config = dict(
    model='image classifier',
    norm='layernorm',
    layers=8,
    orthogonalizer='polar_express',
)
Rows from block 3 of a small image classifier, named by matrix and row number. Rows with one number belong to one neuron. Each number is 128 + 32 x the weight over its row's rms, rounded and kept within 0 to 255. All counts start at 0. Numbers have three digits each.
After each neuron's rows are labels from the 100 images, of 14848, where the neuron reaches its highest value: "strongest on" is what is common among them. Only what is clearly more common there than usual is listed. The data: capsule endoscopy frames (Kvasir-Capsule).
# fc1: MLP up (model.blocks.3.mlp.fc1.weight, 768x192), inputs 64-127
# fc2: MLP down (model.blocks.3.mlp.fc2.weight, 192x768, transposed), outputs 64-127

fc1.709:192150106075154158089197111089147144135088148124159195130143144123109078180146054117129088105157130091125122151133098103131125124156140047091109172087125169145113087117113182138152111144165135
fc2.709:121133115162063101128084144087093103118106108075148104162102098149090110095143134065132130164092118120116127114127124138190116157119131141110159088123125129177080113124166110121166120105127097
strongest on: finding: pylorus

fc1.298:173151135116177131083209081160121147117105087188111084159089148152175139117112172159135150105170133169169114176113125114122157111102136090126096141150186087147153060145208076121087171123113112
fc2.298:121144178152131144125143137167143097151082191153096122130119174124150157137105090127138136192160146134114151058071078071127187087140154096156206101061142084105148184145090152095153136123130074
strongest on: finding: ileocecal valve

fc1.77:139144134139126127107194157178122139067157123139183109104136158146115160035122091188072100140105189120112143073164071125127152137122127207128153140179160102114169130086133141086119078100104145
fc2.77:129065152178126111140086096118133046165109121094067197179189091132128108167131123047189114087142144116084163129106186152117109133160143084134075089118136144127146152153132162135073163162126114
strongest on: finding: ileocecal valve

fc1.38:136156137131179116089081179146076115076108060141122128086176133069187183138141188122103089138138158118155129165115122146123115118184102139127134147167081127111152112145074140135090121136067109
fc2.38:164132154121139116072127130076124115146127122156197181125160110172127128120135148092091114125201086181083089042104104202127134073132106041155134112160212127102159144136074159168037103161178121
strongest on: finding: ileocecal valve

fc1.467:124109132085145123100067103103137101154111103133106080112145153153131100209093118124079172118149129136091129119110160183156168193109113174129120158158100144163081108134079136127149083096042099
fc2.467:076180074102103122163125098078105133139129131138118157110139125156185090177091105126115138126114161063093124163059152153164154120128125166123099131125137103155107144106152147095171140127102077
strongest on: finding: pylorus

fc1.272:126114141167124164079156130144171122136092156115134084087143143108164148131117126148108191141120132167107126106133142096110092161115161135120153148063134123094115192130173166173103109093095110
fc2.272:119135099147094149121090103083155108088094129154101108100166148162113143163119180142093139122145182119117098161023111120166080115118149079206128180158108183141154130133150125083194133104132133
strongest on: finding: pylorus

fc1.518:147173154132145171126048130134142103093108170110117125116080130166112097138118147145084212151102125094085116125086184114104124139175098134137126151138092173158107146147137169134150107099095133
fc2.518:152084127156142163144156186117169113115100121148146087110144110092117122149107086135087118189117183140056149104085083087133166075143148115117185135080066158158085060117206126141170137146221127
strongest on: finding: pylorus

fc1.696:070186093083087148094140112142056151210118133154143146111123110109133178090159079114142136136146108098141099108124094159112087076152122120121056168135158164163151125111131161152187087107112134
fc2.696:041169085126222109086125143130082132096135108100142166101112117140143119105158168146074154086106117138147110142137088116087206144103156139090104125148168174098175137211106082104154105102119182
strongest on: finding: ileocecal valve

fc1.606:131131075148130167056108131128062093107136116122116119175157138162153080129135140129124088124154114160134147146154098108097131051154102154108083111109128130185100144101056103161110127166100085
fc2.606:126126105096175191192123132095156137111118112160101205109104125186074147147128120104075126124134168068130084145064146151125116221137146142172177123152143116099144115088084129127191122153185167
strongest on: finding: pylorus

fc1.348:139121121122090163047093124154142159114132131115114106217055129089100154134110130159118164098091131130124118179076122130104145128103103072073155079108152120174097141095123069140106127143084132
fc2.348:106120116124122088146125177085136134117075161159113143131187116108132140147079112152126142146103105109103102134120094162188185124160161118126065064178198132144151100143149105144140151225191178
strongest on: finding: pylorus

fc1.459:102128107116030175173077148137122101099153159167106144040171147153148125120149170100147182152144141159174150100153131093124123119068121097116143099167124168163130127117185139139083122122129110
fc2.459:063194085130122155082096153181101116129121126216129197136137170127142120124065142140121159120135158112167087118137154104190115076149121152161140119129069100122118123139073107128091122061139086
strongest on: finding: reduced mucosal view

fc1.723:106087136165152133110096111137167090144124153144180100091148126100087112116156129073137105184148124096132146084116178151122148085157180123122053197147146153136173116126176153182078128111169101
fc2.723:124092061140163126131174107134135134133122164140117138131147085110107165106230141161094124147152130114112064153143112096085139154144121147127115066096118131155099123116058107107126199146144148
strongest on: finding: ileocecal valve

fc1.289:122164093113130123118144045089105131162080148137141147188139131140093130142126158097126189149122105071125125115139179117076147082168144136148101135141153158091076100120107059133143131128155109
fc2.289:095202141077152136108157129109119125139110117101183178143087093112155150035125106146094112155161129132026138059112138166129140112096163134075138116162152111161122168143154185119093132108100117
strongest on: finding: ileocecal valve; finding: reduced mucosal view

fc1.531:092132147138091217164151111130172116115111146154139091117172123093133056150123105036085154086109121100159122161091120127166118165148159154113113182157133143138111077132149112140096146136103159
fc2.531:104192117171149114093168105110125116090045094118145173113130178144145096087207154124109077170134133104119164088169122114154138093120119156089103143144114124106115156131120142139146111145168122
strongest on: finding: ileocecal valve

fc1.408:140132099109141138100125140106164133135114111187056136134056150098121081105119158147101146117140182138107112145189102206041099143096130169070159114118114114096085098172150120121129117129088120
fc2.408:121077118115080090104123183143143161099120106151103080150132117136104138139104150130163104091196117119125133131105143145176135077127071109203156103121109090144159111125177167161147066107060132
strongest on: finding: pylorus

fc1.635:088163114085162145115144126103206140123074111177059152173081154143107106152161138112127127113106165114136126129112121081148165123106092134087124052110129124134141165169109142091123101077101120
fc2.635:143152235140169145132129145116095096085092218116154110145138063118100127107125122122134123146180103142114159124093144101094097093128065117128124089193068153110120172157153223098185157122141124
strongest on: finding: reduced mucosal view; finding: ileocecal valve

fc1.190:132135116150086185154075126131107129079133146128178075141100130130136159113092142121102070097106139115153181118103161117117139190105179039109160155171056106176084191118111084080107181144110133
fc2.190:145111191145066141159187112096124151075110121129138117106109131153134149086128202140067178148070144113153185126135098085156121141139136078126109162114142149252076201105107124151046141136173134
strongest on: finding: pylorus

fc1.380:107140157172085186116116124148206133109072127129154121060161143082119135174132152133210050136131083124106183173116086100102090162207105063107099104131143101158097122096091135149127107149064110
fc2.380:151138082136103136189061149073187074109151161086186119124051150141133113132132165106087150161164122116138184107083154153109130161080104093154143101133087112138130098164143086165092130088079122
strongest on: finding: reduced mucosal view