config.toml
arch = "mlp_mixer"
num_classes = 11
norm_position = "pre"
activation = "gelu"
mlp_ratio = 4
loss = "cross_entropy"
residual_init = "zero_last"
momentum = 0.95
nesterov = true
warmup_steps = 1230
weight_decay = 0.03
Rows from block 4 of a small image classifier, named by matrix and row number. Rows with one number belong to one neuron. Each number is 500 + 50 x the weight over its row's rms, rounded and kept within 0 to 999. All counts start at 0. Numbers have three digits each. After the name is the row's rms in percent of the matrix's.
After each neuron's rows are labels from the 100 images, of 14848, where the neuron reaches its highest value: "responds to" is what is common among them. Only what is clearly more common there than usual is listed. The data: capsule endoscopy frames (Kvasir-Capsule). In brackets: how many of the 100.
# fc1: MLP up (model.blocks.4.mlp.fc1.weight, 768x192), inputs 0-191
# fc2: MLP down (model.blocks.4.mlp.fc2.weight, 192x768, transposed), outputs 0-191

fc1.431 106:482533566504506497414495516551503484602423469454517489513386566490427465494491497505529562511459443388584484481512441515581617566500543523517518463496516521518605510477555480562411472506460413591456534549404607603490504487486494443446540442513453450555475477543585468654398485487594497498447473529542508501520435551464507495481490463499482558488483571496563503474536492501431424522584488549492488517535504471453513469370487531496493480428488517463507496485405491559502464449518523501481565525390530469559520483528535645517522472520432577410493429409503452589526490528522425521
fc2.431 100:469536499568516461510490487530590492600560489496467467516488473471576555481573616602475538568517524449472490420545490478475501497551455481486537598469345565485514449491492468502523420587559418438477484467548429452532558440474535569491566587479418544426433435489511476498465522456565636481462487520468464481551501475614504554539516469564563435467494560584520469526493494477526577499473387486497440409484483456456477450475554543495449591480469534504484469479530451516499516555486469429542478410568491528513428557532510375421472488485462526483485491449343430504565500476461515535
responds to: finding: ileocecal valve (39)

fc1.102 136:633536446557504548526428588470408534448438493501507585423445476514544497540486516468497598487485484514460483581436539553510539505578636466420469482496482486481503533483611533543463564541519512452531531564517538496450574428496552563502412455481529486447495468427429499435464503515495519543433487560522608515504427464456534516455425481530528498561500566539455547529493538579506460498538524490410468601491453560490425534489595533540512416542530600517551564478543544463475503575528459513491586472453627439420539543501633448521429436503536465497494448513493609453435476506553505495
fc2.102 127:502468577480468521528501520558736582460494467465526503553497465449483552397536485516558554414434522467454437525520471513527480468503501468362457442515537488503460441503489429397531539574497480479511470545539484499529520448484452451468523439500598437515464485395499451596510490481543410468528521577520547509441542460506541512448486439596374539489513423599484491477469509602659560524555529492482556464437507555465522488527494501570518463453480498520475527556447472536482600554480514468487476489512507581440545548497553592469528486477470511529408505497400492496457491491453432455
responds to: finding: angiectasia (58)

fc1.249 090:470467506398622471450508521551345536524523426476569523530390454557586496513480522499538508512476447461440457521485609550519458522473553494583558386523544497469475560499544476549572462577493487437518415482462561477477498477474580529466461487520496497574506460470462545528600603467497574503474484530490480442593525433580455451516584478551556560603376571517395493509549487430478512448521464518461546562509527561481472557518469477493495531505441450576515585591519464410489540541536445517498587511524474488525460449435563509558500484498471447516451425533451583482503445538528569429
fc2.249 085:492524435556511586460488429534602555498494466443523414496541459536442555552470506464481517539539486428493529468537488544541609479499533458464549539493477544529404657432381529469628593494475455509485520518501409482583494526526496442527444474410560425447413470443510515515444514506455436437521476537434486437474454555521492433595519580587473428450551493453548518504544516430543480567507495594539532443544473560490579478513561501481563445590481494441469436419491480602512472541490516509423590488513542449407486507561444476435417473520443526468501545564503510562487499516463433529
responds to: finding: reduced mucosal view (45)

fc1.685 108:524423468494452593450434360477477379441546525464460544626536596480435572467487431470548503472488422475450476430481489606466482533544478489450539534503501398586490469518498522459420475580462602401483446476516455474506490504567517556496511526454475503549523646508574541498508604506517490495545485452471567530445479496493468543585455512481461431466539540417516506528413451528460446493480502373451488535464507446520531474520498535523614489450489478439506492518555462415543422456468417477470505421582489576502435474571487524503499468549497497564574496483521441573497496529431411462
fc2.685 114:466552435626471568515584527495553365551495562500519485505486544456446456540486529473510534523475538503547467458541495439575453586485504446493455498473503498491614536530434503560545472472441518485496538556477540596515403460498541398363465544513576522408491563540487448547569456510413560589506423469472409516445471504554432486490502403374504521501434509518500525485527490468491592514598541492503508569415497536409521580541452501555509554549548415545508527561459576540500539496462478475521516519535499498563426458477485476396526501471517499513460490474551514587532512362444438430
responds to: finding: lymphangiectasia (50)

fc1.1 078:533527492515581561574508513482497481516543477417475388403581535527469400504436436549555477439555437489580472603520441515437479561501411482469482441497557549495484576443587482516520509482464499515444453567461452464459532443591511496448549494474548539448514551480435422413452458503482462488579401473433515562520493581480420555502516513502421480559474570573504474459461507573459538500442539529588526447453478459512489495481534420434496483524523487402379426472508506404578544587530489444586509490511424522496498477455575531547556589456351489509502430470540431504518529481521475466
fc2.1 085:523507577487485491540510531483462482488485584474511414562423572513456569545509488495372454559503524473489504532415491457554507459538527535600451486502554516480431490619487511551424508427525553474558521435446548499421417421508516486460537536555510551492534419538491616417416485492532391520561486534506549416543510542476401444482493593443527551468557515455425526454503494539533411521525522439504471520568492453512436557532556407559452513570512417499583470423456508502508518459481485447533524584381486577565497472556546504511537507470488469589422433508495533392464467479599568556
responds to: finding: pylorus (41)

fc1.103 092:538445515478504388489480497492518549555540487424605562608517516542399553451459460526441533515477408509613582598411453460422458607462430530541416511473512591508503544459513514471495437471544481582481595468516559502390507575503510507491535533524484449514542460502553587406431558495456557536522524554441550428446535509443512545499508484555462563488441503439467530566452520449501547467496438558562450456411502486533470529492483542506501534505500446510562493411519536459529486554569462490467490400510428508619628506474529517540518550491460517511522513568520500497561349502499433508
fc2.103 092:428477489484513499507533542548451440439502504499624502562642441468529500451520598542452541437624487497518536519501472433455564479491512653559453451515594521473486505473452594526478512498520570475469463416475481441397500516433529566459530489487385391477414440468440514485491500480704499537489426542487517449463469464608562461452483484505535485574457562513501531511466437530495515470602526482486537620548430491517539561465451517510504520494551445456481495471499517446557398508528431502510516481492461469543519469610492490477546495508485535508499520520530545469447420496573433471
responds to: finding: foreign body (41); finding: reduced mucosal view (34)

fc1.557 089:446497524510464574405528532568496535599584490464502464449485544431472493532495450463468568508443538442480446500543441554439478383525597471457447515487449485417440440508497556406533445420404525486570451538540485404524512464425483484475462487495484547397540548571516486531551491438560581562578437488461511493528541456415441420466551452476527493416495559514483440443468401584484490449506460439541463532490526466465517492488387400473470511500569509492596572541585494538448403527494451531535553474584455513415542507452566446448582519499506512439533557499583449512561489568496445476
fc2.557 084:545506551470552493587550424482474488537504554435476490548604533428477389617512471467515388463534522627432404425340513506553427580521531476481552487468538474583482543459478532524463456538503566557472551557508524521418468460550558458532574516530470436460454479505524528495579582516512505409509411447471432472508649483505596480571490434457526480550527445462530489533550425452426518480534554591519494577510515439532405421510498533545561413494471447454493501521507482451488585454494469458479472552524476434534497471463416476527507556471502557501500496581460504479533546510465541545
responds to: finding: ulcer (26)

fc1.79 103:508526545539462531485536497590577439451484412411496499562444454488524543438540585517407479502517438532544451480562466499590505433529492552390458438490519522411481498469490481530543596567442486618483543490413416608491517471525441496583417536471483526530548495554444485508507492526586442569413482511421514573476474381456532486510491482472428477510528481520558529525481588490489505507513469554570511508517509499525442511504538489568472535452532628449484563428608598484564462442544510576576476459422463533570465484522508579570488435516581410453458496443423488443540552488472447459
fc2.79 110:538502510490502514476460540460467555522629513491540436518484473475526474554501465485493494496528453487505485411511568493495508456510502504504603617499357467524440520523472439477488511447486515485519426596582535499442461569535463509538584488564468379538477588483483430447528504532506527434510556464624489490457493522493428510557491452462623605458489486478523567394458496541582586512563518496464440581457499462520453516478499563432562387464480485396452447527540421496427495511453490423536503542481426489475504547460555480457502521501692430457569504590499517474589522519488497481
responds to: finding: ulcer (32)

fc1.648 115:442594518464430501447509471471511489573535509436505466478504523559455495476438501470528619346494561573543485473472466559541424466585487491567510477447422525511474528487456525376574514465562532439524577437591413502507445456563574488532432492532528549531505525548430532585447413467529531497565454501429437478428440465553577446513661543468485502466496557521467505508526487497521459503485484462518510422565464421506477568477458456497444474505458522525496419529547535520498482503488477478540418448417500583480466511510444526484535548581497504511366504372484438439502400457537410522
fc2.648 113:543445494513494451591560484552506445506505532508539454506504492526515518519534490467576450583465513520515528510548494546490568464451488449593528513550492463410446476395583524573446500504456504548474467517402507469477474483496483541478496442413516443546613568546404467509581553478479478497476436557635512421516532504480453477528514543497538491471534499454628497497466547509508534430555476514512501428520521521422433627465644507446595514500503452395477531462480454555497539509468456516453520477480467557426413469461482454435438593475539535460561544421496529372609556481509614586
responds to: finding: ulcer (40)

fc1.306 101:559438400464459479426428487449416495551569364538447526546570409509467532514535400420470540471401485472425366503418529523554516454495489436488498560508491512482454503539578519503474564486483496614561484502478485460593623519511526521506523487598498403497503503462515550463419423520515567494510429483509468488485530414484508458498508457546647542528506564490501508546521589541441433453565493475522543546487450469515454488498474475530443498470537517595458649507556498498568435469508446491484508499475517481502517438506406400420486538486549590439517507525507594488482430472550511490
fc2.306 094:483500489566487513531543489476630460412479503557470514536471474502409372449497536425486520409563459564517486521418483513513438454471422521471489571513463500503495546439475550520454521511569487434493528467461509488446459562558456485573407475423505535530525533531509488573540541475443457491402483506497443507420549592491508477442574518504496459452491412476490528526520502492700539412414504517453447524506537503474409479561428496583584459526489537507463451465529588468530515495562480480450511572569523443453413535601535669571532449497493488505456449498448483585451458500521549556
responds to: finding: angiectasia (33); finding: reduced mucosal view (29)

fc1.475 072:482571409510426476485548529491501448494522507543529436434468515481537543544576596494548472475463502488576387528565575539521524554495446578487482507531515573520441533545512405543532497586421500503456422518444581496486509482488405457454506479466532509557491505524461473513490579524590587537523540583516376515535503545479392470480574459586528420578469552429500532406534482498495437509503545441531559553387507505592481550480548496599476479423499459571530494520596505464527481426604538408502441479459478470496514478452474462375442595540516561452454558470505544413471461554529489537
fc2.475 076:542468479567475491365456483541429578529540568475445476444539417490515590474470544513543532519491484500455503420408560566405427522470454503567547390483472508573556460406492452521522491442503484645495509520404476442452566434521587559414569477484510432622450494465436432589518473506517536454562473466607507486513471493586507449491480460479471465468495512408492463452461530523516476523471433422501548541501492509612500489445536547494488496496496416499467516498419527461570525631510516467499567537443548576434548505475554491615532468469530505517525538532477570606483527533501547524
responds to: finding: ileocecal valve (32)

fc1.115 089:455573548412488494471541469456436526422479440509500436495479487459481502551559527538428455509521425476517456566540503518580625536450491483509489596663543498443495543447512473532548462474475368515620480566481465410500453528431540574533480502500549534491534538566596474401456497479491497508590469493421545412464448501487561471513432402518591512480468515499536558543449438503455559462506643496592436518485514542469525488469609469414588465496428507569553580500475531508547536518412490533537467458472578455467539497429529602511467537510555482469453464461513506508540469482474484455
fc2.115 087:507508482487494550448425514522510510410603453483485486444565424439524595522526451501451517534470493517523526469474386539515476515478456472573522436516490622514544504587547471450464585473540526474559512484440440522602451410546472506512472575493502483518526482472440550423461493458568483481455452562519517387450488504557437519580443568511553516590579530468489467483581498447514502466490570445471494487621524433453513372516489485533423475444517399451494515567455551506641504520530519455566460562457525521506489505547516450457608472374396513511557513431526471568583477567468457534
responds to: finding: pylorus (61)

fc1.12 112:496484463583404496543538498486477482586529472504524440519479564404534464549444469423473469462449504521581416465497463540532438511392569562531449424418505614505503502460474584519456474445505464512466590531421440490394536559516489490460591457502576494546500440472473603602576421468509494483482485523488442467491549525575473487440558410529541540475413559528508475489418593468409462445485502572553497491481430505521454503423508606458481527515567492612549475547456477547435533394446558471425542461488497536540508458475472492449442485486475574400453456485508486547427464570464560499
fc2.12 122:533449472592383508495504513433483537559484496490511470487520576464461448537500565524512518508517437433425514474502396481486457529403543505500505522484587576579618449566488496499478483484468507472454470534476493497513506591494503537419505546450603406486566507486488484459529582534547512560495555583525476577562470495505455509414483545469514511555463498496553396467529471410538522525561495565436508556504487392573628493508472548577509483509575451505517512462503574457539470464514377589506485556510444619565521612511495505510491412484593468349455477521492451538532413456490433545
responds to: finding: foreign body (30)

fc1.574 110:572455338540488485509517447491489431566591573558425460453457526351457518627563538513454502452524535480505483468500531414439510523482486435496488490518501584472503534493452531476518514521532479494448563558495565452509496395444461575454533453470500550542508452498497530532416426472523538440355448441556528444515459447399467398473517456456455493505509522517400549568583493540553488420522505533568432377470553495432499518452400528438499478510579508543539565442450495494478538524584503477553521575512553483500466507442571497386455429555481529451437451489514485489510539489523486493
fc2.574 111:541456481431533496448540475477473572470557591526473525533475495434558516552460445476434457509576522481529513594495532388435459444443450474439477448482519460531495509487418449457546516518428604610508479455469442460505521542400544448594414513488530478520545517507465456442516482489471445506518457607566492532567514501518451430533442524476459512518483507451504437512566551499480497515537536523622540483525507447657490459482458552509492561550525505527469445629527537449548486540493574512498544550546463511553413487534518398541572557582446463478436515441368538591458510549365564514
responds to: finding: ulcer (54)

fc1.25 126:570591501516518490537596456535505414528401462465501411461439495575429524473415493516511460396455511504540607535568479526473419510527451493532478525517433466532494494491528519487507434602452477494552529480523489467509499437566489476539354517611489497442544546546492582540471491534467488562433545527511480494527492518575394460488521485563505446426524496472488570460482529496523551474466520344450564584513493473505504476496571418550533556486522492508479480412432408502529445445463539470532537522533539611493515484521482541609594553447553370479631563526490540486426492434509522453
fc2.25 110:486578448501459498527455475592481531499537503593507562481419492488484539595573458523526500385555546454485566484538462506509486509499525490469466504455594471459530506494492479471383540494457418527456471583478441500463493500518439410527513464489417459430541566446459508549452399520530416527466496553469410588527554467432574530584525455549576484449466565573507559571475457447533461442493398466487500417506471552488479558433503480535450544577581467546448510724511543469443538477560490476619509483536587494464556474467539456475521529511537550555526511512541558481444521534439453535
responds to: finding: ulcer (31)

fc1.274 079:469434577503526533476545517611450501538555529542563519493483545509534609497470536501518509533409571430480518511490529499477507458557505524440546507528367464483448436481509544524550496515588503445607487534450481503483474418493503481590437440529522469448520439415489515460475600560372505512478441485510517496442386559457535477433475458510542540504474487439562442507579404479507518475495424527526494454482536505421543476461421447519562518513517479529484421484468506497459498524358563456563574565670488518491497509425568554433402513540440610543528535500556469532602510466466436537
fc2.274 086:603510510468583487494529509556469598509562489415525464479465406532507518408488416460602525412519571491422536630551463464460533555508481481535487500473562456555490573523505543506469433477467412518462467492500568600583530520538460408487478562526424497512436484416581487494563417486471573455438444539571505437620537456530440433457568465548453540505490482465447558450486477483517568501541545457569454450515511484567512472529561533492548445517477505517503547476436395437513563480522433480484581511557461557527458591454475448484366469575523394466473494553456515515566525531537442499
responds to: finding: angiectasia (27)

fc1.100 102:499493548467495407464467491499666529397485463429489501509471595440457508435460590502411471553491478555518539581504438494472514441574543504522499529431512506515551474565486482567478559502508427367484545437541517573476524487553474531480483543547589443479553531556467412588508560445564386515438510489457449489498432456509513531545507452557433452414558580559446527491418478516499531548480518546522443521503506552495542504552524435513484551523496418617515513438514396518471477586546596524552469497464501419551423545412571551532470407454504464488486486483579446459546552522421525519
fc2.100 107:494631446544535460491571511449608460493475508530509530419455513485481435477469474501549437410469459493521503410477480454510473510499443492523487599546435469478513563540571548465520568431489514497549493509493502496559522509542449509527583476544489466464488474420467469457514467494479558539599530439431499520414507549429497465446573441546530483477427522411430553578475377504587477498545489439489453537470552561569475331457532532552554454499515517451427452493526503511485461484504496535522510503456392607523549504591492560501455551505576545525478453493342600548465578595440572524
responds to: finding: reduced mucosal view (28)

fc1.586 134:543412463436577479532499564441451471465488605541521504557490556543499507451512519459402381487445482427621488568471584469445491515413536456480515525545607504514549480471552494474535569498510579496419465529371513411474463493543434453455402402558461558458503544518505444438476541464398449508457517529577487537513438485469505510541423487563463418586524502474509525574535479427500548525521478574459492502421449562427458470517447580441585478510493504523567539490459439530492554537398536614431544494447431486509473514495462494411509562504473463478542486524537531531418490546475455410
fc2.586 116:451583519509489465462399508427481448504550462521518486497484422505484474415459422475523534505444447528432524534471436557543556442552475554523553550493562468477494532526488540512475544452496526553515508484437472550452505577517517498496628486429516461559591500523437523461556484554492510445473475482570461429544510514559560396579540428437522541448517523468492575438572505526402520477473523436517485504557525513539453520537537497489571568591457417442540443508475442523542512425472508442514478361488436534487567490472466555510542454469544493529521480496479638488622443465517581727
responds to: finding: ulcer (40)

fc1.44 112:530477429564567465514403494554471536442541578521539518480444510516508489566428527416516526446451462527452524562473570456477408495572538395542478492537473436426461579492536322420523456525411562473579529476448518504447422534467477496454611513511468480486508514475531556461466491569477501480480518626529463449513448548469523457647625592488531523502494461532459443526498454470501392488549505531525450465517452462389553532467439493553552488499570544509548452512348484525507542458486547473475521527542473514427560517507500496555449437569543559436569433494449471461496499549520490525
fc2.44 113:547500383544563490465460498471529524444544534563600523536474484532486515472481549500546532473465502453450520403493533506520526556479513498573608457449634496534455545477497485503528537470453555416482521423392482485544466526504517472472464449491470486527529526512456517506493482524500576516589561570492503513515463466511393448523535583488506548481404555425505484535552561590583389432496419511515491502591464502479463472533541510538513463579547450600508464554441488507554452438436568259441600478544528491447479476516529477532480415544501490452481506486429435521532516497459624468
responds to: finding: angiectasia (59)

fc1.639 107:545501469500465471436440502493463524526534504612550518433461565434492502588524429539466521530536604477491483470465514460473555574522468439517474410409438538415468474558476536470556465535524616364466556533434506531502414489492529555416476502494516520456469505397473445459393465509446550525420454401478492474526484473526496454601522500455504419564416563492508453553610539482574471386474546575569521455541542467507478484446520523499490506492518589530534395557501474503432603557529479511534528598426481546521489487416554515415502473576554556427521566543444521475518563478520456497
fc2.639 097:534420483537391542467564404515506616456561506499379438564544431487511554438426584472501416435429564502505506480528561540471482519439484457497494577543549494490497523482468439507506476507402437552624534410573471517486524520459521461565443531464503486525497495491452484492554467470458522485517480580564588532520530531554546491502454572519465501546491454552534531478451509467410451489494516506568566488411527588525481534491453553423484577474539472534416480592463463389383456515465605524551518518528581570542473468581549351545473483545462508549490443428457549534478441553470497512
responds to: finding: ulcer (33)

fc1.43 098:504476403534517481519521476516556500461554577452544507519543495449517580531467461435482553457400481506550406532499476644396479482511460473513370444504456607552583510526496439563465408466487517521498507451544517457453417487612443451493467528597500450564493434530433573523499487533506545578506455509457500460522446495470479497461434451481592543498561552455395498491464497462487552435505575583508453419446483461501482602450421535484519487570522444548487506419555560487449380478399550484527561461548461407507516555581482481589478483489495516462546439472514432492468493580467498570
fc2.43 111:547509539502556556471529462475426426500468507492443507491523620554511549574421590551508479411555415575450530459499456504435455612426507492499462404489470488559432496501603577494520547516571465501456466582519530530466536544509460556527579501489590410461492470469463465531553472510581536498559524560559519465472482531503464455473550479571568463508395494492528512465485449551588515473477499528546555524489504471538537492619549457480562519495479426483540470453498447420512555550482565524517443547488460601505522487412433424493426496443504553609542498564553552493392479392436362505
responds to: finding: foreign body (35)

fc1.622 108:480506528484454429492474457483506447547477460507541556488492536580526591559466585445493419421502506468448552461598519513412473509554493534477464585455362418437480522428559530472485521532513431505549535517527531540488524413472452493550620479450465558535505544502552493497471506470534442461485540503575442490531538494518508471470454467472444540490461431330477544527614503506400533539459451511546493589436530459578548527471491508437434636486446458579457490430455501438586499498448508381483571353473504499583496465526461544426546542531515562478491484569538450490508470503421512491
fc2.622 103:500473446553472469487492554524442514580513517596531473620484416578591469509479415502421515431456493489460544477506554507465505543481514539543378477471548500511433534475541542545463449444446458475559524455507507534510583505484494512509539530469481520585441484450553464423487463522646567557458471422498461512483533459410621502473494525509476523532504527433526434508484494462528545492452450482389556408506566469459474495476475473546519530514574436556434505549518537535482353473483483523479597592615536438490517499454524481456520482604409485555534467571499448452445637540402451535
responds to: finding: foreign body (25)

fc1.318 084:533576503505446541521413602383535509538449497489410513470486427565529523502523474444480498507554463508522444555562478564506489507542484532514459421473525484565490570519466494435568529569537482613530592615554372490561421470485571524518462476439543514491488512390426557518464456432534471506406465441471502490491448418501511456554545492546570489489452561543471539558522476527439485488452454503543448461505347510514512414481484455601466548424526502512446484527528525494454513570521505534486596555487485551537552507551605473488378581598564459435492472459480562555469521579563551480
fc2.318 104:509471564487498486451462455504478429553473438544413642448486618557549515449506532541580497474528550446396404499508465466517527447576638532486569517481505483547532396508460477473471417468438590535448569391537562552468496458483474489443442523530579521502554486427495574482586523448551557438544462533505461510553496516473457456551485483479531529560498474469490477513536477620602542506571500480453574606432508560481535434515485511482515475441399491439525509508485423554461580449533507534643489481518454567456517476505440539488446486527579510455462482498432453502525437533418438519
responds to: finding: angiectasia (33)

fc1.294 091:506473535459577422508397516358483496523464523490606387460511489570414461466474493487498463492524484527479471519515558529509517507418518470517511451605587484457520556544526414517430444518498407520572480344538524548486571538446472506495526598496536453539567593513518483513508500445438530601567461497463533400510601500514413515489444607576520462469478542472501437386475488493477523442519495503538459536483486470526600578523581573570500486478464456561540516458524442504559511474474528546536455531455514487579499429461493522588507535404443502524492473417521431517602428474450539485
fc2.294 103:533705499492490524549473433565553536449476443499483490509516539505453577524533516458479538432484549510481472459485450522448468517540564456495486469589572545495583530476438493408493491423562528547552511408493425444518482460473504520489487472559466528576519488515560632483412459481540524479550545497445439456535503562480483503494552616401502490427446592485545508526566454451521567466491471448475510444478527431446568488365435454442384522533454596493486478519481491543593487469561602503538506502485468436500528533526516521513452518404527442513491538430568507608409403463466478491
responds to: finding: pylorus (32)

fc1.573 096:431554573533492477519522504508447496595603511500531483532547532484493431534464497468538558466436414532517388532514537542567477476477443569509564551533467474526511515533416557599542568544479466419376529432516396476425621478540466474442564513486446564491507532466390515424501475459510577478498543541434502556522555466495525462446494501583453522417453559423509523487509503516539404390488554437548469565543460454390483491511529475551570452473560405588532565526522540554526493561449578489493497490514505425563523409439486545506496482473448493482451395451421482509474515509449540601
fc2.573 109:520443441466381492521512492438444545444474461515435408521519476531557465477485486581555515530498586477441414497506545426543566501384495480510518590549458476581502456559571508481447549574579438561534458476518526449466490458481522487465617519472500549505539643435679484513434481574525446537520551532424481473510394564496526542546487504457528546406507513432492393480549555486475568485569499541448513488532552510518441483466451528481553549513420388490471478451563528494529490520538502471501466486537480427473451643504479475541413547525546493476502531557427467524487376491502514519
responds to: finding: ulcer (26)

fc1.647 094:440546532412549422385505442521581563483480441485494533521504458454443457518571441463461523523452590517548478523462518510537567435483549473544487456671518491500494466499476509505590404506463461451506516439528522511444452440498523520578425489497551594465539516503530504496416540391386488557469494526584529558527544472465437410452494485617512467499495499464472363473568536499475494576489491588501573550453429464596584469485453507510543505553394478530449477456498497585453462540609529541525391490441524477503493488484578464505468479484448475526462469488467479551468523525509630558
fc2.647 091:495426514444529449581476449574520499393494506505507510536465459484556523511488533519471477467504461538640494428557493515559452496515552529599497521515517500539566500493490537494482528478605443439569542461623588480528489496433451513499500477483403573522490425540514628549464456387466498471527451504486544497505487431529476490458580550558534550409477537498499466498476538494539507539530555471569497543472459514423564518417588437448453359462531571553545576537522423533501475486482449505480458504559447508478488516477360475495515453380421359459520523524481523652468508460509455485
responds to: finding: pylorus (25)

fc1.717 076:477484467553519612454452442480543384475502438532457504506527556515415546540530463469521501508581437459560453446407502535567538497537555517473522451454475532612495432554568456494530501419439548443536501591459522452374497398422459510357441561507554466454508513535509476500549499445540582468502554465428484507511524457527467400510459515544548510498414497480524463541436490424449543439512533570495444517466437508521486443572538557402541385527517567565525576512534423462589472513524470443449447442534409571557441434524481574453560551527450443487540511521552547503517528451461454512
fc2.717 085:500517439521493535560517493523500593525563535454494515568498593433577447531479432516497564505532480432528451455528472477413425511444517430560505506494546566520607402461461444469498444459483484457526487499470574487492486448632512606479572466497386522560496580396424629430557556568580500505508452566467439357530502531567443493507503448486483489503418475619538382361511519527506529477526425533483488575500581528492505535454489466476538459520447502497533467482496490625423433492468483536467486521473458492486529518521556472480455579486553471550489532461482494442499461583471530522
responds to: finding: lymphangiectasia (40)